From a checkpoint of a small image classifier: widths [256, 384, 576].
Rows from block 7 of a small image classifier, named by matrix and row number. Rows with one number belong to one channel. Each number is 128 + 24 x the weight over its row's rms, rounded and kept within 0 to 255. All counts start at 0. Numbers have three digits each.
After each channel's rows are labels from the 100 images, of 14976, where the channel reaches its highest value: "responds to" is what is common among them. Only what is clearly more common there than usual is listed. The data: Sentinel-2 satellite tiles (TerraMesh).
# convs1: grouped (4 groups) 3x3 conv (model.blocks.7.convs.1.weight, 192x48x3x3, each kernel summed), inputs within the group 0-47
# convs2: expand pointwise conv (model.blocks.7.convs.2.weight, 384x192x1x1, transposed), outputs 0-38

convs1.173:176109159158165130133109161184133122133121139108109087111095120146090138133142120117104072128153120146142124109153123101147111130138134153178130
convs2.173:137105118178111111088082140095098089104138111090079150103124112125144081177120177151112146093115083084136122114110114
responds to: built area; main land cover: crops

convs1.117:127103139123138126131138125113098153066115190138175104158107090123096125093129168131141110149103128124132121132128105132101118124093154095165136
convs2.117:107129167130092147126096136116133135156123151139094126155121099088124157113140176096094153119122100116124156121089149
responds to: built area; crops; main land cover: crops

convs1.94:116108129158131150114143129150142130195118110102163117126161092094144127116141133116183125088129123132124158142153143112110179097153101111112102
convs2.94:135137139113136166135147134132127103115157114104126089124110127116168148107106095143181090093157146069155132158157132
responds to: water; main land cover: water

convs1.80:109097101161120169092105126126095127143100133137139129084119126105111109133149137140114107137111120122119157124125200096130151126107144123174073
convs2.80:107126103095129112171088120128154146105117114166106088100123153143146116143096118151116122130143068130151110095133136
responds to: clouds; main land cover: trees

convs1.77:116148106089129122161086191126100124091134092152105148141107083116133131149102098134139161096083135129115133122099127096124096128112103134127117
convs2.77:100149119139141170118179146166159142119142148179110118124119119128145088132094129123142161095105113129123119137137171
responds to: clouds

convs1.54:123113126159149075145097114137180083121140115139131099169127104136093106151160132156121157151151116112124154131113159135102105115095104086121120
convs2.54:137117171133110155124084131170134101163174124116107173074137153170190101114151186122111151154151081110141184127113138
responds to: clouds

convs1.100:158141128145156128149108183162152147128136153110173141132131114148198126138110153140114150125161107113116115138183127159125148145133107122088124
convs2.100:098143166106142143090142145107121140112086115144119117155135170137086187123134072145145129141116118133110127183138132
responds to: snow or ice; main land cover: snow or ice

convs1.76:154126083116075162137109168145147120109182119126135135113135088113086129125145106135113151114137129142116154134119189118166136122099116117156148
convs2.76:105141122106138127144122109149145124176162145137120136165152119091154087132121152131173125086155119120150177112120137
responds to: clouds

convs1.49:120140140115179175137113117129135082100180136131158144147157160113132124156154115102164139118104127129124162163103147108134133146100118161089108
convs2.49:128126092108119099118134111145142110126139159110142129132122108126136142101124094139156128078128124070126157110104125
responds to: snow or ice; main land cover: snow or ice

convs1.142:085145091142091142097131111147140144135109107177142167143146105148097115118120128166087137129143133150090168159114132115161138102112154150153114
convs2.142:070092119156076110137085144119165148170142124119162082115122136105106115127135138081136170131110129162103137105121118
responds to: water; main land cover: water

convs1.157:141099119127123167165147148128100121185156112110095147120088108131081128126157099146132116132134122095145130131124096122130152194125115110106161
convs2.157:139158102156168137146142154140160153177134125166124115114105132094164137126070135139165088145122132155131126115134133
responds to: water; flooded vegetation

convs1.92:143115145131135096128144121117109150178102143135101131140112135106131154076103164117133107136129109148123089094133077144141164062153103128130120
convs2.92:110124122141140134081145090120090126094084132165145153143101114143094077127161117067144116105129107108157120142135111
responds to: water; bare ground; main land cover: water

convs1.124:158095129084131121106119151128120115087147163108112139139097111102106164164153115095153121124138154144143126130127123189108102163155082120119142
convs2.124:069136124124126112150123116109148132136129129098139111143138173142136122140130103141188130122151115127114087206146110
responds to: snow or ice; main land cover: snow or ice

convs1.122:139132102072176131104143126135109121143102104083104092147079112147137174140134094166106145156114160153153125104133126155143115140116120144120134
convs2.122:119086168128123166107128181136128133140122165132133132136163120115118081121101130112139119174086139169114132134135151
responds to: snow or ice; main land cover: snow or ice; main land cover: water

convs1.73:110096120129128129163125171139149112089128129145115170144120136157144175124105121139140135132108101117141141109066163077115089135107111104144095
convs2.73:135148162162141114125120121163177114132116134147085110121102103115144147151172135123105093141126106130152116148166130
responds to: clouds

convs1.161:179094151110156150135129160150148092159100139146141135116134109128176113124118128148150092123121138124088187165123171159115154127118119124114133
convs2.161:095163085135089159087155135156070114136150138106147163130117152095113110116160127124098152086165106109138124125114170
responds to: clouds

convs1.4:147134109096150097150116124157113149102182133152143142140137111126119122096118127127110117185146114093088079108163144123095096102110092135133138
convs2.4:141109122113128134129140128118193102071143130139110173151117155120133087112119151117135126153143127139115148142121078
responds to: clouds; snow or ice; main land cover: snow or ice

convs1.145:141171129139112116125102123138137130125096119136132105118097086125141140112156101119138096180092101134119146172137171131142092076093133114165144
convs2.145:163177118125125165116137110107131131146149134123101109196160129139112155113144112186098103106141123165143115135123182
responds to: water; main land cover: water

convs1.180:130132098098128120152118116129116147124114114163141128131145142160132198120151202167167107120132114135112119148135106121122122126133179086125150
convs2.180:098126109121107137144164161129091123116138100081131175158124175174136114124124139098148124137133062162092122131127187
responds to: snow or ice; main land cover: snow or ice; flooded vegetation

convs1.71:113127168160117119154135123123123105174099126127113096125139149134145164122131140133143095126119123104141105083167114125087150077168138121157180
convs2.71:110113128135177147133153120124104148148132126142102135134129171086103094158100139112141093134135123121109144153127134
responds to: water; main land cover: water

convs1.40:111129108123162116130126095123127135103166093121130103150091114119153144136151126143112119139164113099122179149101103087146110184085093121098126
convs2.40:104144151097101114104099146153080179140120169081156144155187144155143111176116130142078114117116122113119124145123121
responds to: snow or ice; main land cover: snow or ice