From a checkpoint of a small image classifier.
Model: 4.97M parameters, 64-pixel images, arch resnext, norm batchnorm, activation gelu, depths [5, 5, 5].
Training: batches of 128, held-out accuracy 82%.
Data: trained on Sentinel-2 satellite tiles (TerraMesh), 145000 training examples, 4.7 epochs.
Rows from block 6 of a small image classifier, named by matrix and row number. Rows with one number belong to one channel. Each number is 128 + 32 x the weight over its row's rms, rounded and kept within 0 to 255. All counts start at 0. Numbers have three digits each.
After each channel's rows are labels from the 100 images, of 14976, where the channel reaches its highest value: "strongest on" is what is common among them. Only what is clearly more common there than usual is listed. The data: Sentinel-2 satellite tiles (TerraMesh).
# convs1: grouped (4 groups) 3x3 conv (model.blocks.6.convs.1.weight, 192x48x3x3, each kernel summed), inputs within the group 0-47
# convs2: expand pointwise conv (model.blocks.6.convs.2.weight, 384x192x1x1, transposed), outputs 0-76

convs1.16:172089094106091146079131190116118097152166152158143139157132142146130121170183060154096176077175152129072117085089121090132152133117145155141157
convs2.16:153121138154133154122123129128151114064086112135161076121082104169088152116085136153132143123090098149117161052142148129119104069169145109089198111135119097124101133128128103146070172115143142120171160125107061111146123122169123109
strongest on: main land cover: snow or ice

convs1.143:128135075147145132146140201160157121090127146124165131113143058117159153135083196142142121130181075103079103115128148137088151181100084090166118
convs2.143:137180186165148119151112113176122134170092094158114119097204198135115119090110102074088138110114122113052130148153095097103095112181113137150103140101179196132086120172089169145091105116116165176129138133105141143106092117097089177
strongest on: crops

convs1.66:120146102192132120102130167130180214178134182146117133147102130075157115108166151077131153139114114121150065069163154139139159140110121165093151
convs2.66:177110111105111092093121150114113105161154106119102116165134173048148112133103082166118148088184096120112091106130090109095119086140123051104068132118116116080147141130161130111173149048183116106171168093131166139104133149099068129
strongest on: snow or ice; main land cover: snow or ice

convs1.175:106069160092111126190148168126093159098116114119116142161188144115115146104085168157127103156137100103192142133097084105099143138114106207096180
convs2.175:148094097168085091188143123155176087172134114045101130138101117103122183109140165144148133083147145160183102125146158191103149103076155121116091088108109182104142135144168117148087111088087105088165158106176095147183161144164129105
strongest on: water; snow or ice; main land cover: water

convs1.28:142160151034118194175122111123114159129120117136107147084086135095198119081099126132162106104143159138129125161154070114165077117142076114132110
convs2.28:140132169130141120138103108149145175131097098152098122103144149107121144095140095137172065095154120142140148115115173116096160167103164117151055190077088169152128163119137129099190150141097084016166170105163088181135123112117075115
strongest on: snow or ice; main land cover: snow or ice

convs1.76:162100112131088107102051110098128174068143125108121154103145138071104079126130086105079114076137150073127140045114177134109132115147144098127134
convs2.76:089158117085094121161171152148112098130142188079107116143144156141189109144098116129182187064089214147092115135165255113071104165138076137196098142094163128178127124141121112162076123184113117176140117119146122101135141113147096156
strongest on: clouds

convs1.10:149116147213097090088086136146119125146166129104060120113173103156108171108131095130071101161103136137165129137112103156205097107165140088110100
convs2.10:146122141184171089163142186105114150112144155189130090162119153071103059146145115167127107124203136201158144089142151149117183109143170081104172140116097144093185104127106141118104070145125127077122111107140138101154084142145170148
strongest on: flooded vegetation

convs1.182:127122126102118145166079121120150098092171077110135102172143093100140143136095128142157119143018156106096062145136132182120149116163136080176148
convs2.182:188120099208107126148095143125094076077115126133120158093103144130088068190142107171145165149106050123116112116184112106176104177159151133108112169134180163157130117122132111108138148119084128114114209096144097181209097157136156120
strongest on: snow or ice; main land cover: snow or ice

convs1.151:069131083165167077150114152138086113099199144116127089159174132108118103128158146154109113096097205095149128118101079105134079134148093087155154
convs2.151:125147093125055093097150092125161068105127103106080134032134107140115105141126160132143112169118090069088153132149123177176130142185168150128099111105138124088148099093143125111119089093108177135130093102130156086113136104164127075
strongest on: main land cover: snow or ice

convs1.56:106093145136143095073116133132121120171143102170103180128085146160202182106124122070150064117117127119158141104121124131121077152119080166116056
convs2.56:108132123126096122175134093149126084141085091162099121076139111127148086128103122140158191098106105103162112172185144147119152148149105156168108087073082161124123174148154122069102127115173092121166093124070134070163171171102104157
strongest on: water; flooded vegetation

convs1.39:178141112097114104076104145094144132180125151114104181129130106108099113070147119142103127090110128133095117084070090098195067106116176091146075
convs2.39:169010105123082112108122095098131135126122178120106138172108106081168146112143115132158094098129167135100156167083145144178182120157090194136191150104140107126164131130118201124140192116124134130117110130151129083149105123191182179
strongest on: built area; main land cover: crops; main land cover: snow or ice

convs1.105:148165133112123106134143074158162105108193095160110119172130138177158148097135086134051120066080126157119093156092191128104078129110147155132115
convs2.105:147116141119090130150136123113135110145127138176126142069096131112113145151096099168146137126142143211100097192144128119161160179102147208154143152138134150124102088083160103112139136112140092099175144169112140088102125108129128117
strongest on: flooded vegetation

convs1.84:179103115122141097179119133163153136150150169108086081091115110109131100166148123110085130135076127158110170078076221102114148102080128125132086
convs2.84:164165102082097130061119118161139113134150145078087110117103060104129130093135139170069118121164188163100121084135100106148138173129127089158121091146158131192172114116181120148079079088176120154102152073179107067116162131143152197
strongest on: built area; crops; main land cover: crops

convs1.89:082122089120137125085157175087120096145131139147139132125159146149141158232047115138122102134129091100104158171153158162110094088154093147091104
convs2.89:174148159113141173091106149128176145114135132113156120092166130138160115125131151207135126124203055180142121119087166139106071115178092155074084077128186093084121117104173208082158122149064135175074082123158075092112147161074099102
strongest on: water; main land cover: water

convs1.91:117143132155098144150114178125110130151125128125100171122133166131104101152072073115131045159155126101071127209102156107104099135193169095096140
convs2.91:065129183182178130119115128045116104176081132148126140094169107071075088155144163171122180160111079099109125177169094161113134178096069099119129155143172147139081148099133169149162161115160103101157133140186145133105112117141150094
strongest on: water; main land cover: water

convs1.185:125117135176135130095143108191132076119180092135163142065130182112116172173188173175082097102178163115141163112106161141140144111154131149105138
convs2.185:186138136091149115093101152110163098152125146152145102109133168222110145185111199063121129148115084112136083176161144115148098134187130114111102142116129136122158125080203135122130064112069144093098090150133152154117183163077067134
strongest on: water; main land cover: snow or ice; flooded vegetation; main land cover: water

convs1.108:130182107111088099126157157160136097137042087118163164114075105097096128151117111127114080118103079097128135088150078055128173143094117158118121
convs2.108:156171129150137136197082143197066186142175161133092086138141093159128143161111090110086155120122111105108122144099076114126103117166127149131155078122126120085094148097097113160158105139042098102183132147072101160108153184180077147
strongest on: clouds

convs1.134:136146140069142128101101115122178152118107147114082094181131123105191077123144093088079122106095083181125088086152091168109096127161152123140190
convs2.134:115155102194122128087095082147212163183089104161151161114143146130112104141118128079061140142138072133094166152117139079133142116118060129125134130144076091110091147140047074106110139098147046130176117117178172168120108148139107089
strongest on: clouds; snow or ice; main land cover: snow or ice

convs1.106:081131138131114123092140184156170167117156124143070081153138142128176082095139134069058081145103159116082115069114135142116111183087132113137146
convs2.106:133157144124204119147129146137105129156127119105110123110116132158203129088111115077057110133163102179085098137131193089087095151123122097129180085134214138119133098086114059154159181103124153114125079096122145071111158110111064134
strongest on: water

convs1.70:150113105108105081113054119129099122133117085123143125101130130096147073156128108073101150153184115085112173182163203098116112096100100090142169
convs2.70:213078123120058137094155127101203093138152134118157115163116110128150095073114106105172107095187112138097088133083091095131098141097088088180081161133118176137189141134078140122153137121188123129114153072156113137192125119149108124
strongest on: snow or ice; main land cover: snow or ice

convs1.53:063084171072115119146140087130076116139134147086119135115075079102093181084117114119061099121164148128129100134096096090151098152128156072139105
convs2.53:211125140122093102132112165157100191135125117154097175124137070093213066144103100126125140097106107055119158113126189192162107155104094139119097152164120098153141162160090131142164133168175180150125118110102110080096164139202102133
strongest on: clouds

convs1.36:147131128199074095177162134099122110061106128120113129139138105144110192126111133112062139183201123175115130116138114181133186111131127097132152
convs2.36:137118130160153090052106087087132117166150143054126120100114136131135079081101113112100118110104164172097128137119117134134132132120105123154162118182158097205164127148116075153140126122179176116131144112143197157118123175080102099
strongest on: trees; crops; built area; main land cover: crops

convs1.126:133096102146095136146119093089109101147079157134143148113144140124116071131108156173185071144116140117143091109148164139170135059144040149157185
convs2.126:147134140140147128155205121161091080151106102205131193079149150067150073166210099103140164185130118142122169146147089173124111103156158104176148077178119153107101104140110174189120069193138164112170162110106068112069148124100166122
strongest on: clouds

convs1.171:176105213160103158098163151128111165154086102211134138105132136060138140088120102093106148173088125132105141141127164117111135164127126133191107
convs2.171:148176096168164085099152131144106148235125129125114107078149160110115103167150085122151126133085104143186104147067137114153137156122153128114113106098113104175142083166088149170169117111156095158116108173129111157057122099169101068
strongest on: trees; crops; built area; main land cover: trees

convs1.154:124137094106113169164109071128151150129109149150116064125110155110125170143152063138140192071191124136164131146116198167095136127140188106135151
convs2.154:130083110118163166110194145149124115109115139091109121117089062100104127108165185127131122146087115173075141140044146128102143165102153115129121111089109195126125138094109103074151110087128128142133095134154095160118179155128137044
strongest on: water; main land cover: water; flooded vegetation

convs1.110:155144124110112228112108109117100138116113142111166142081123092125089178111157141104178098146120149141102097214162171157153103088110089125114167
convs2.110:115151137140134116150134137132127146101132107173164160090111099086131066133082135168170119148127060109113197062098132165069100113103104097095176125132171101145108092164118150085114113060146144139126088121124169119090121106153143072
strongest on: main land cover: crops

convs1.75:135138118103113124138168138193115141174206045151081096115111129132118111138101175190120182113119105109124154163123069134128181109136159159146138
convs2.75:085159175082158122197107132153153173120124163119110147120119164067107122099133130190160134098104109073119115152148122168078143059094165111136097121113113088123161099141101111149175149116128042122113128128120080192117151117169099158
strongest on: snow or ice; main land cover: snow or ice

convs1.73:114135084095091079089125129120128114185111120131126156130208206114127116121117096140175150129125104118108124207114102150072114091100113160104074
convs2.73:092104225160139165158158143145083123167109169148174133108135134078115130128101125159206104131109090161189106161082166131114151163132182088168168126067143143121152166129115115140074109110112116150097128131166123151110128153167135141
strongest on: water; main land cover: water

convs1.79:116156077124171112172134212116069123179137134113092147096156204142130089165105086132164110133130105118097125114174066124121088121163133147111116
convs2.79:190154163119143124146163106128126132142134118093121132106168078121141069093121179121139127126183137124109116164134100113139052111138092114151181143113114122154133189096095188066108087152111127123088109152091119080126095102139127132
strongest on: water; main land cover: water; flooded vegetation

convs1.100:124153137092064147126129153104135119080095152128102139125075142130094073147135140130178118189103152102130190031128101151115150111161098181116144
convs2.100:156229183137116106136081108144102156052094118179158143145104100172168125092134121141061122095069122140132108120170155133120091074088064138093130071097134200126101181092136094172131098116118139198161147119154116103126069123117186126
strongest on: crops; built area; main land cover: crops

convs1.77:160142086143162079133113141110159121127161131187156145198131135108196119160102125101191091123117120176124165086166144154090150076134097148183134
convs2.77:121124141054076136163086097106149100176158206059104107138146119109079179163147104131184095137134130162127075105110112163174118072132123086226111181130143105097144107122143146108130083079099148152085158120110095167097132115104114114
strongest on: snow or ice; main land cover: snow or ice

convs1.144:134129099110125186113088133089084060123151128147177103169125133129094128144130143171147120078155164071124149137090135234100138094135158107129150
convs2.144:122077103086150136042127076113131167075135134143164117134117148117095110177197181161122174087130118130067115131139195125135142135127190136173172133084096082097057121115178135093177112105117149078150129155096092103184136137094139145
strongest on: built area

convs1.159:178104159144168178081146105134158129152132113133136137140198121122103131172193120115112125124146149099141052158173137138145161140096035123159105
convs2.159:093117124145096069147156113160156090060197077164161139074125126190083081128134112121094108091116170141131125155164094088087135162105130174137135145142148143135137126092152084129146179184141132197120063142091124111146177142105116114
strongest on: main land cover: crops

convs1.93:112090173186147103092145161153106146172124118082087144173129164147159075163117119165092145135163048082148095131147092152098129111149129173152094
convs2.93:146121175108135110117111128138100108109165186106114145105109116110134119082175126146124151132135137151201180186141119137191178122133128127099165143152098094118122151120202072117149095185129117170107151136101098135120125068130125167
strongest on: main land cover: snow or ice

convs1.51:154106155171163176158167139121133082172055118103122149109109169132074086107172173160116143171147153101139101088192129161109076144132123128135095
convs2.51:174163046116138143131197120121128118095174132110038129110108150145152091160094085082114113147122099142180138157112091137089105078120180134085090140141104121093122112112144152096224146094096142124172137157073086077116141111135201068
strongest on: water

convs1.94:132144157114145151201106148131185202103176103102049078121117156118105121125158122146146172123127122100098117081126118179184157138140150126163163
convs2.94:103135149122138086094073186141146204061134136155138129160112113131114149133098083149090151086121185110117154157093210105140116116061152110154185092138129088121127131096079087104154067135091156154150120147123098145136177109151130147
strongest on: built area

convs1.13:126153115123093168152140127189128089055117151105164170076113127128130116079125079161081093073112115104108134136164079168142124133133110093195166
convs2.13:118153201061041151116110096122126085124105140120178099130102115102128105095133136129136125103145127151163132098082106117055173141122134114122094152140142133158108151150105155107121081117150080147047145116127104155147133123128174093
strongest on: snow or ice; main land cover: snow or ice

convs1.96:112111130160139118220125074072132166095118084102156187142176123111156164152131094189123114099156111167154111195146124145160115120153117144146105
convs2.96:161105059173131156128121128104118160128144091093190119082136169173127159158125105117157062091114106143153210187157112114145102148115122120128087164200149080065155108121118110158126092084034094131140128141132099177116136141144097078
strongest on: clouds; main land cover: clouds

convs1.179:188103162089117132110100037160135147121142125157123139109160152078119170183163160130173117094109170091173127155091118142110124149119177137102185
convs2.179:106120116077151139133103092080152132121147135060115193080190146161114103130181142170086121110141061123154144204150128114114159098178182085141106085094115114117125141158171119102131084116152154093049127150130129158169169153142171110
strongest on: main land cover: water

convs1.160:128107093178140114105080139122146167101184092164093143102128134153176125115097162155094111230088162101080083154129125134181135120106147136118096
convs2.160:099153129156115066116133089139119203170158152069131083121172130154114155166138124191146090096150154128083151155088131094185120074141125134133106163077206119173165120093089160162106125138108136064187082135070086095161136161115127109
strongest on: snow or ice; main land cover: snow or ice

convs1.153:124138113136093144134158093096145082099154161107137117124188187070097142168204152094129099112098157112199116133141089082139113165105121164087109
convs2.153:122114085144131140101148114116139118102146138183179068134116109121080100172147156105132091125151177172133081194201127089096180104106100114133168149138145070121165088088161122143167128104123213077088106075154160136109089098151100103
strongest on: water; snow or ice; flooded vegetation; main land cover: snow or ice

convs1.15:116131142074121102159163084089116146127101091116110115237148071112060174138135150101116130170132132159127134169124157160142144146064111151140115
convs2.15:180169146197211117169160132117142113134167111132103199119133115081126120132215110131118083174104123116118112154152105131128099080203119096117175135068137180114116117061112100097133109087129151102070255158105161108203110155059177119
strongest on: crops; main land cover: crops; built area

convs1.120:116110086147055077117157148122051097151089141160131140142122157079124145117105066123136118182143100129109072100143126066165112181120155108108144
convs2.120:168131109119102139148099072134075131145158083149152064087087101095175097111068136100131182104111150151103125115105141140111157058183132078154135119128135152182203102117113100124091164114142197143116165113129136110173145111091108094
strongest on: clouds; main land cover: trees

convs1.97:140095146107092153153155073111120132119136138149140133141073173142183090141129142084139122149057128097175139105182109145186100104149094158065073
convs2.97:096059115170148151101127111069089127137145137072187138106053125121148074088192074104131135121118137171166130171148196095120173057128051092192143140120145141066163142151160135201181113143153109170193108124143079097094163123118140128
strongest on: snow or ice; main land cover: snow or ice

convs1.64:116148130086079134089070183148116110125105118127107143127133142132124159132127094168085105099067090133120190224111117123103182104113102083110160
convs2.64:122140159186213164098140198122195161058115192142165106136079167134118184142105103138144123108161094153149064103169105120143131089138120155140176056142110116140099162122164100116138123116109142134117161154134132156054119143157088195
strongest on: built area; main land cover: built area

convs1.90:134179154137166156093147190169170179185147126106111145112106135169115106133081151175127152097123114137199114172143057140128173115151118166135151
convs2.90:109137156155118135090115152128121073100255149115127122107161130080123108102198138096135175133104130191191132198114095152148150161170136141131175168104184187171091160106144102087106146149125089112190100120100128073118098110166196135
strongest on: snow or ice; main land cover: snow or ice

convs1.80:180097152146142071144129174158138130139111094116098116158115119125168092155135186152102175154094132132116138147083131160188150123131165166159227
convs2.80:129160088118115111138125076070149146094160164148128112163113150121117112122132106118114136163085184085114149141097184115139111145102187159139088171124179129140164119147099099111117121103112096112137167098093105119083163086139133172
strongest on: snow or ice; main land cover: snow or ice

convs1.98:159159168140110060155176110099144141143199123138124136149127183149168161111139113127147169164070162139124117115103104113069122068112120141110054
convs2.98:102159114110125140117086134074140146101101135082074163183122127114169164131094149166155108182123125075137065165125073121118184162136170085146126113101147122127094148088150154125108177204140139085097077093072125101128106123113155204
strongest on: water; main land cover: water; flooded vegetation

convs1.50:147123094105169091143095149121074089140169124107077093099140079142147076105098081162071105203105161095145152102092106128155139145168146140163109
convs2.50:162168086143129141135149101110136142137167146138179178187172158102149072115119079150076101111108165118157096065117081069197130099144170118091131094094122105065092141093152102094136169115141109142132146173148140163131121096114102113
strongest on: flooded vegetation

convs1.59:087135085101118103122144126179119134163182144107146098135103081120133113205070147127053130133129103146117163186128158097145140110136123077177184
convs2.59:114096185182098140091099105121140117059087129116162091127090108129083114087134099169152114082140093153166105150116105170164119133142147147095134161137155131086159154119177131123132117105190092141107122099157123076138111154119109122
strongest on: snow or ice; main land cover: snow or ice

convs1.177:145086145088136077197087123173126137117131106074166168093139100174107145183144125136132123165131148098198110122095150115082119112148118185076150
convs2.177:185111116135130128079146133120157102065163149179204136152161162097093124144161110125125054104111116093181121145106106082088119161117124156121118110105096169158135084100148155093133084133113130156125142133100106103154103173104112158
strongest on: main land cover: snow or ice

convs1.162:123082123100110176101162128101151121159148119141186089127133113168132117090116120113089198083148136120133125144053159227103162131174120134145122
convs2.162:124118113163176170139175119181106119119132092169141159091114109109090121134123149164125111109133105088137163142120222174181140157157145106107105166142098075162101133115150079122156131203158129151125152197123117098113123130155160185
strongest on: built area; crops; water; main land cover: built area

convs1.26:184177103156134094137133140130108205123092088156125143230162114091105159102116121164085127083123124124111104137105112132113113059159126086120121
convs2.26:141123118143157119131139086207134108112181135047163052160124157096105228116107122181118128107130133120107131163113082123095154156151157123163179112115145096199123111112125117129122161090166125035191119095133138124061172130165089095
strongest on: snow or ice; main land cover: snow or ice

convs1.17:091130146153080168198206121185106108121080171105126073130124096125137142088153086071117146149094107118128109147102145163085140142094099120136088
convs2.17:127123131138180097128155153129097114102150144095125123148105151229178123175155062106092077221121105148226136103156108172181093112174133145132118149137106136107130088084153128167090123156191131126117108130128157115097070167134087195
strongest on: crops; main land cover: crops; built area

convs1.119:148096118161213074111132157131133154106085101111149081069101071078085143107140085185117112089170128125129131165123090089119126167111147137150128
convs2.119:151080160112138068091146121086185118162160113139135073116117118189114044164129099097097093121133163093145134114157125115130170114079129128173113048135066062098153142215142142117159131091148100255122167135146143122180208134038141180
strongest on: crops; built area; main land cover: crops

convs1.113:097159137133121102140115144120145135124039099099150181084128118075104169153141101142165154182119121156141169148191119112124170143092123056151080
convs2.113:099143092120110105177118165101094208139161110115039086125156102126119142198118091173128127096136156077160141115117184075118105089165138143083117148195039085102124186155163088139081108151150121187127101103125100162185145122165141164
strongest on: clouds

convs1.117:118137145131109206108119173150205121074172149120149147101111158101121135076182148121140101146090104095127056157111132169118140148128120126061102
convs2.117:145143149117153119142110109147129135164102123057183121093114104097126126132130098161124116085189158121108111152148163155138110164152139148058149145129189143143127087143144137177135091069154143149173094165098112163139098145137095119
strongest on: crops; main land cover: crops

convs1.115:137130123142130149201173133105100164151144123096132177121154123156169097087103200122151130108125115127104206129148192128135078099124105128049141
convs2.115:140197111123092131126152152146077109142151121109077075183166104165133173093160171092127158084082071084096139117076148181110183122119145090087165127114161140162047123079089120115167137083108102092132091093120117111154055093159126083
strongest on: snow or ice; main land cover: snow or ice

convs1.46:188104135134111130116192191115168102136087148139099092119134105145105164164207124121081082125108120084115123127138126082083065093107166147113141
convs2.46:206093098145142169084120185108115096038157093186098139138133176125167109104108198123143223152156089083161120114083140183061127089083120121119194146112152135121103156117060103177081067120107083124159113151132051083117107088094054111
strongest on: clouds; main land cover: clouds

convs1.132:114113166172154133172134140076150118141194048136141140123169127137176170123131116108106151123131054080099153169125149138187125147106097152082162
convs2.132:156076113127117102071111169106135107114076132141123116082115130141080137095084092128091139100123126095175104152126161170099093187092080168163125071101149148159154088117142107056077150112150110162130125123164129188157131116135110092
strongest on: clouds; main land cover: trees

convs1.29:121167113160206087086125132141164172117104106125154106090151167143088144165142131145198112094072110155190123076122115136137101152088145074133124
convs2.29:127069179113087107101132135085118134158203087152163113116151127124052119119066127108074134152089133107127144170119120114095186124080101141149151080118121126083145027114106125131087120095084177182099116095178119108081154111124175124
strongest on: main land cover: crops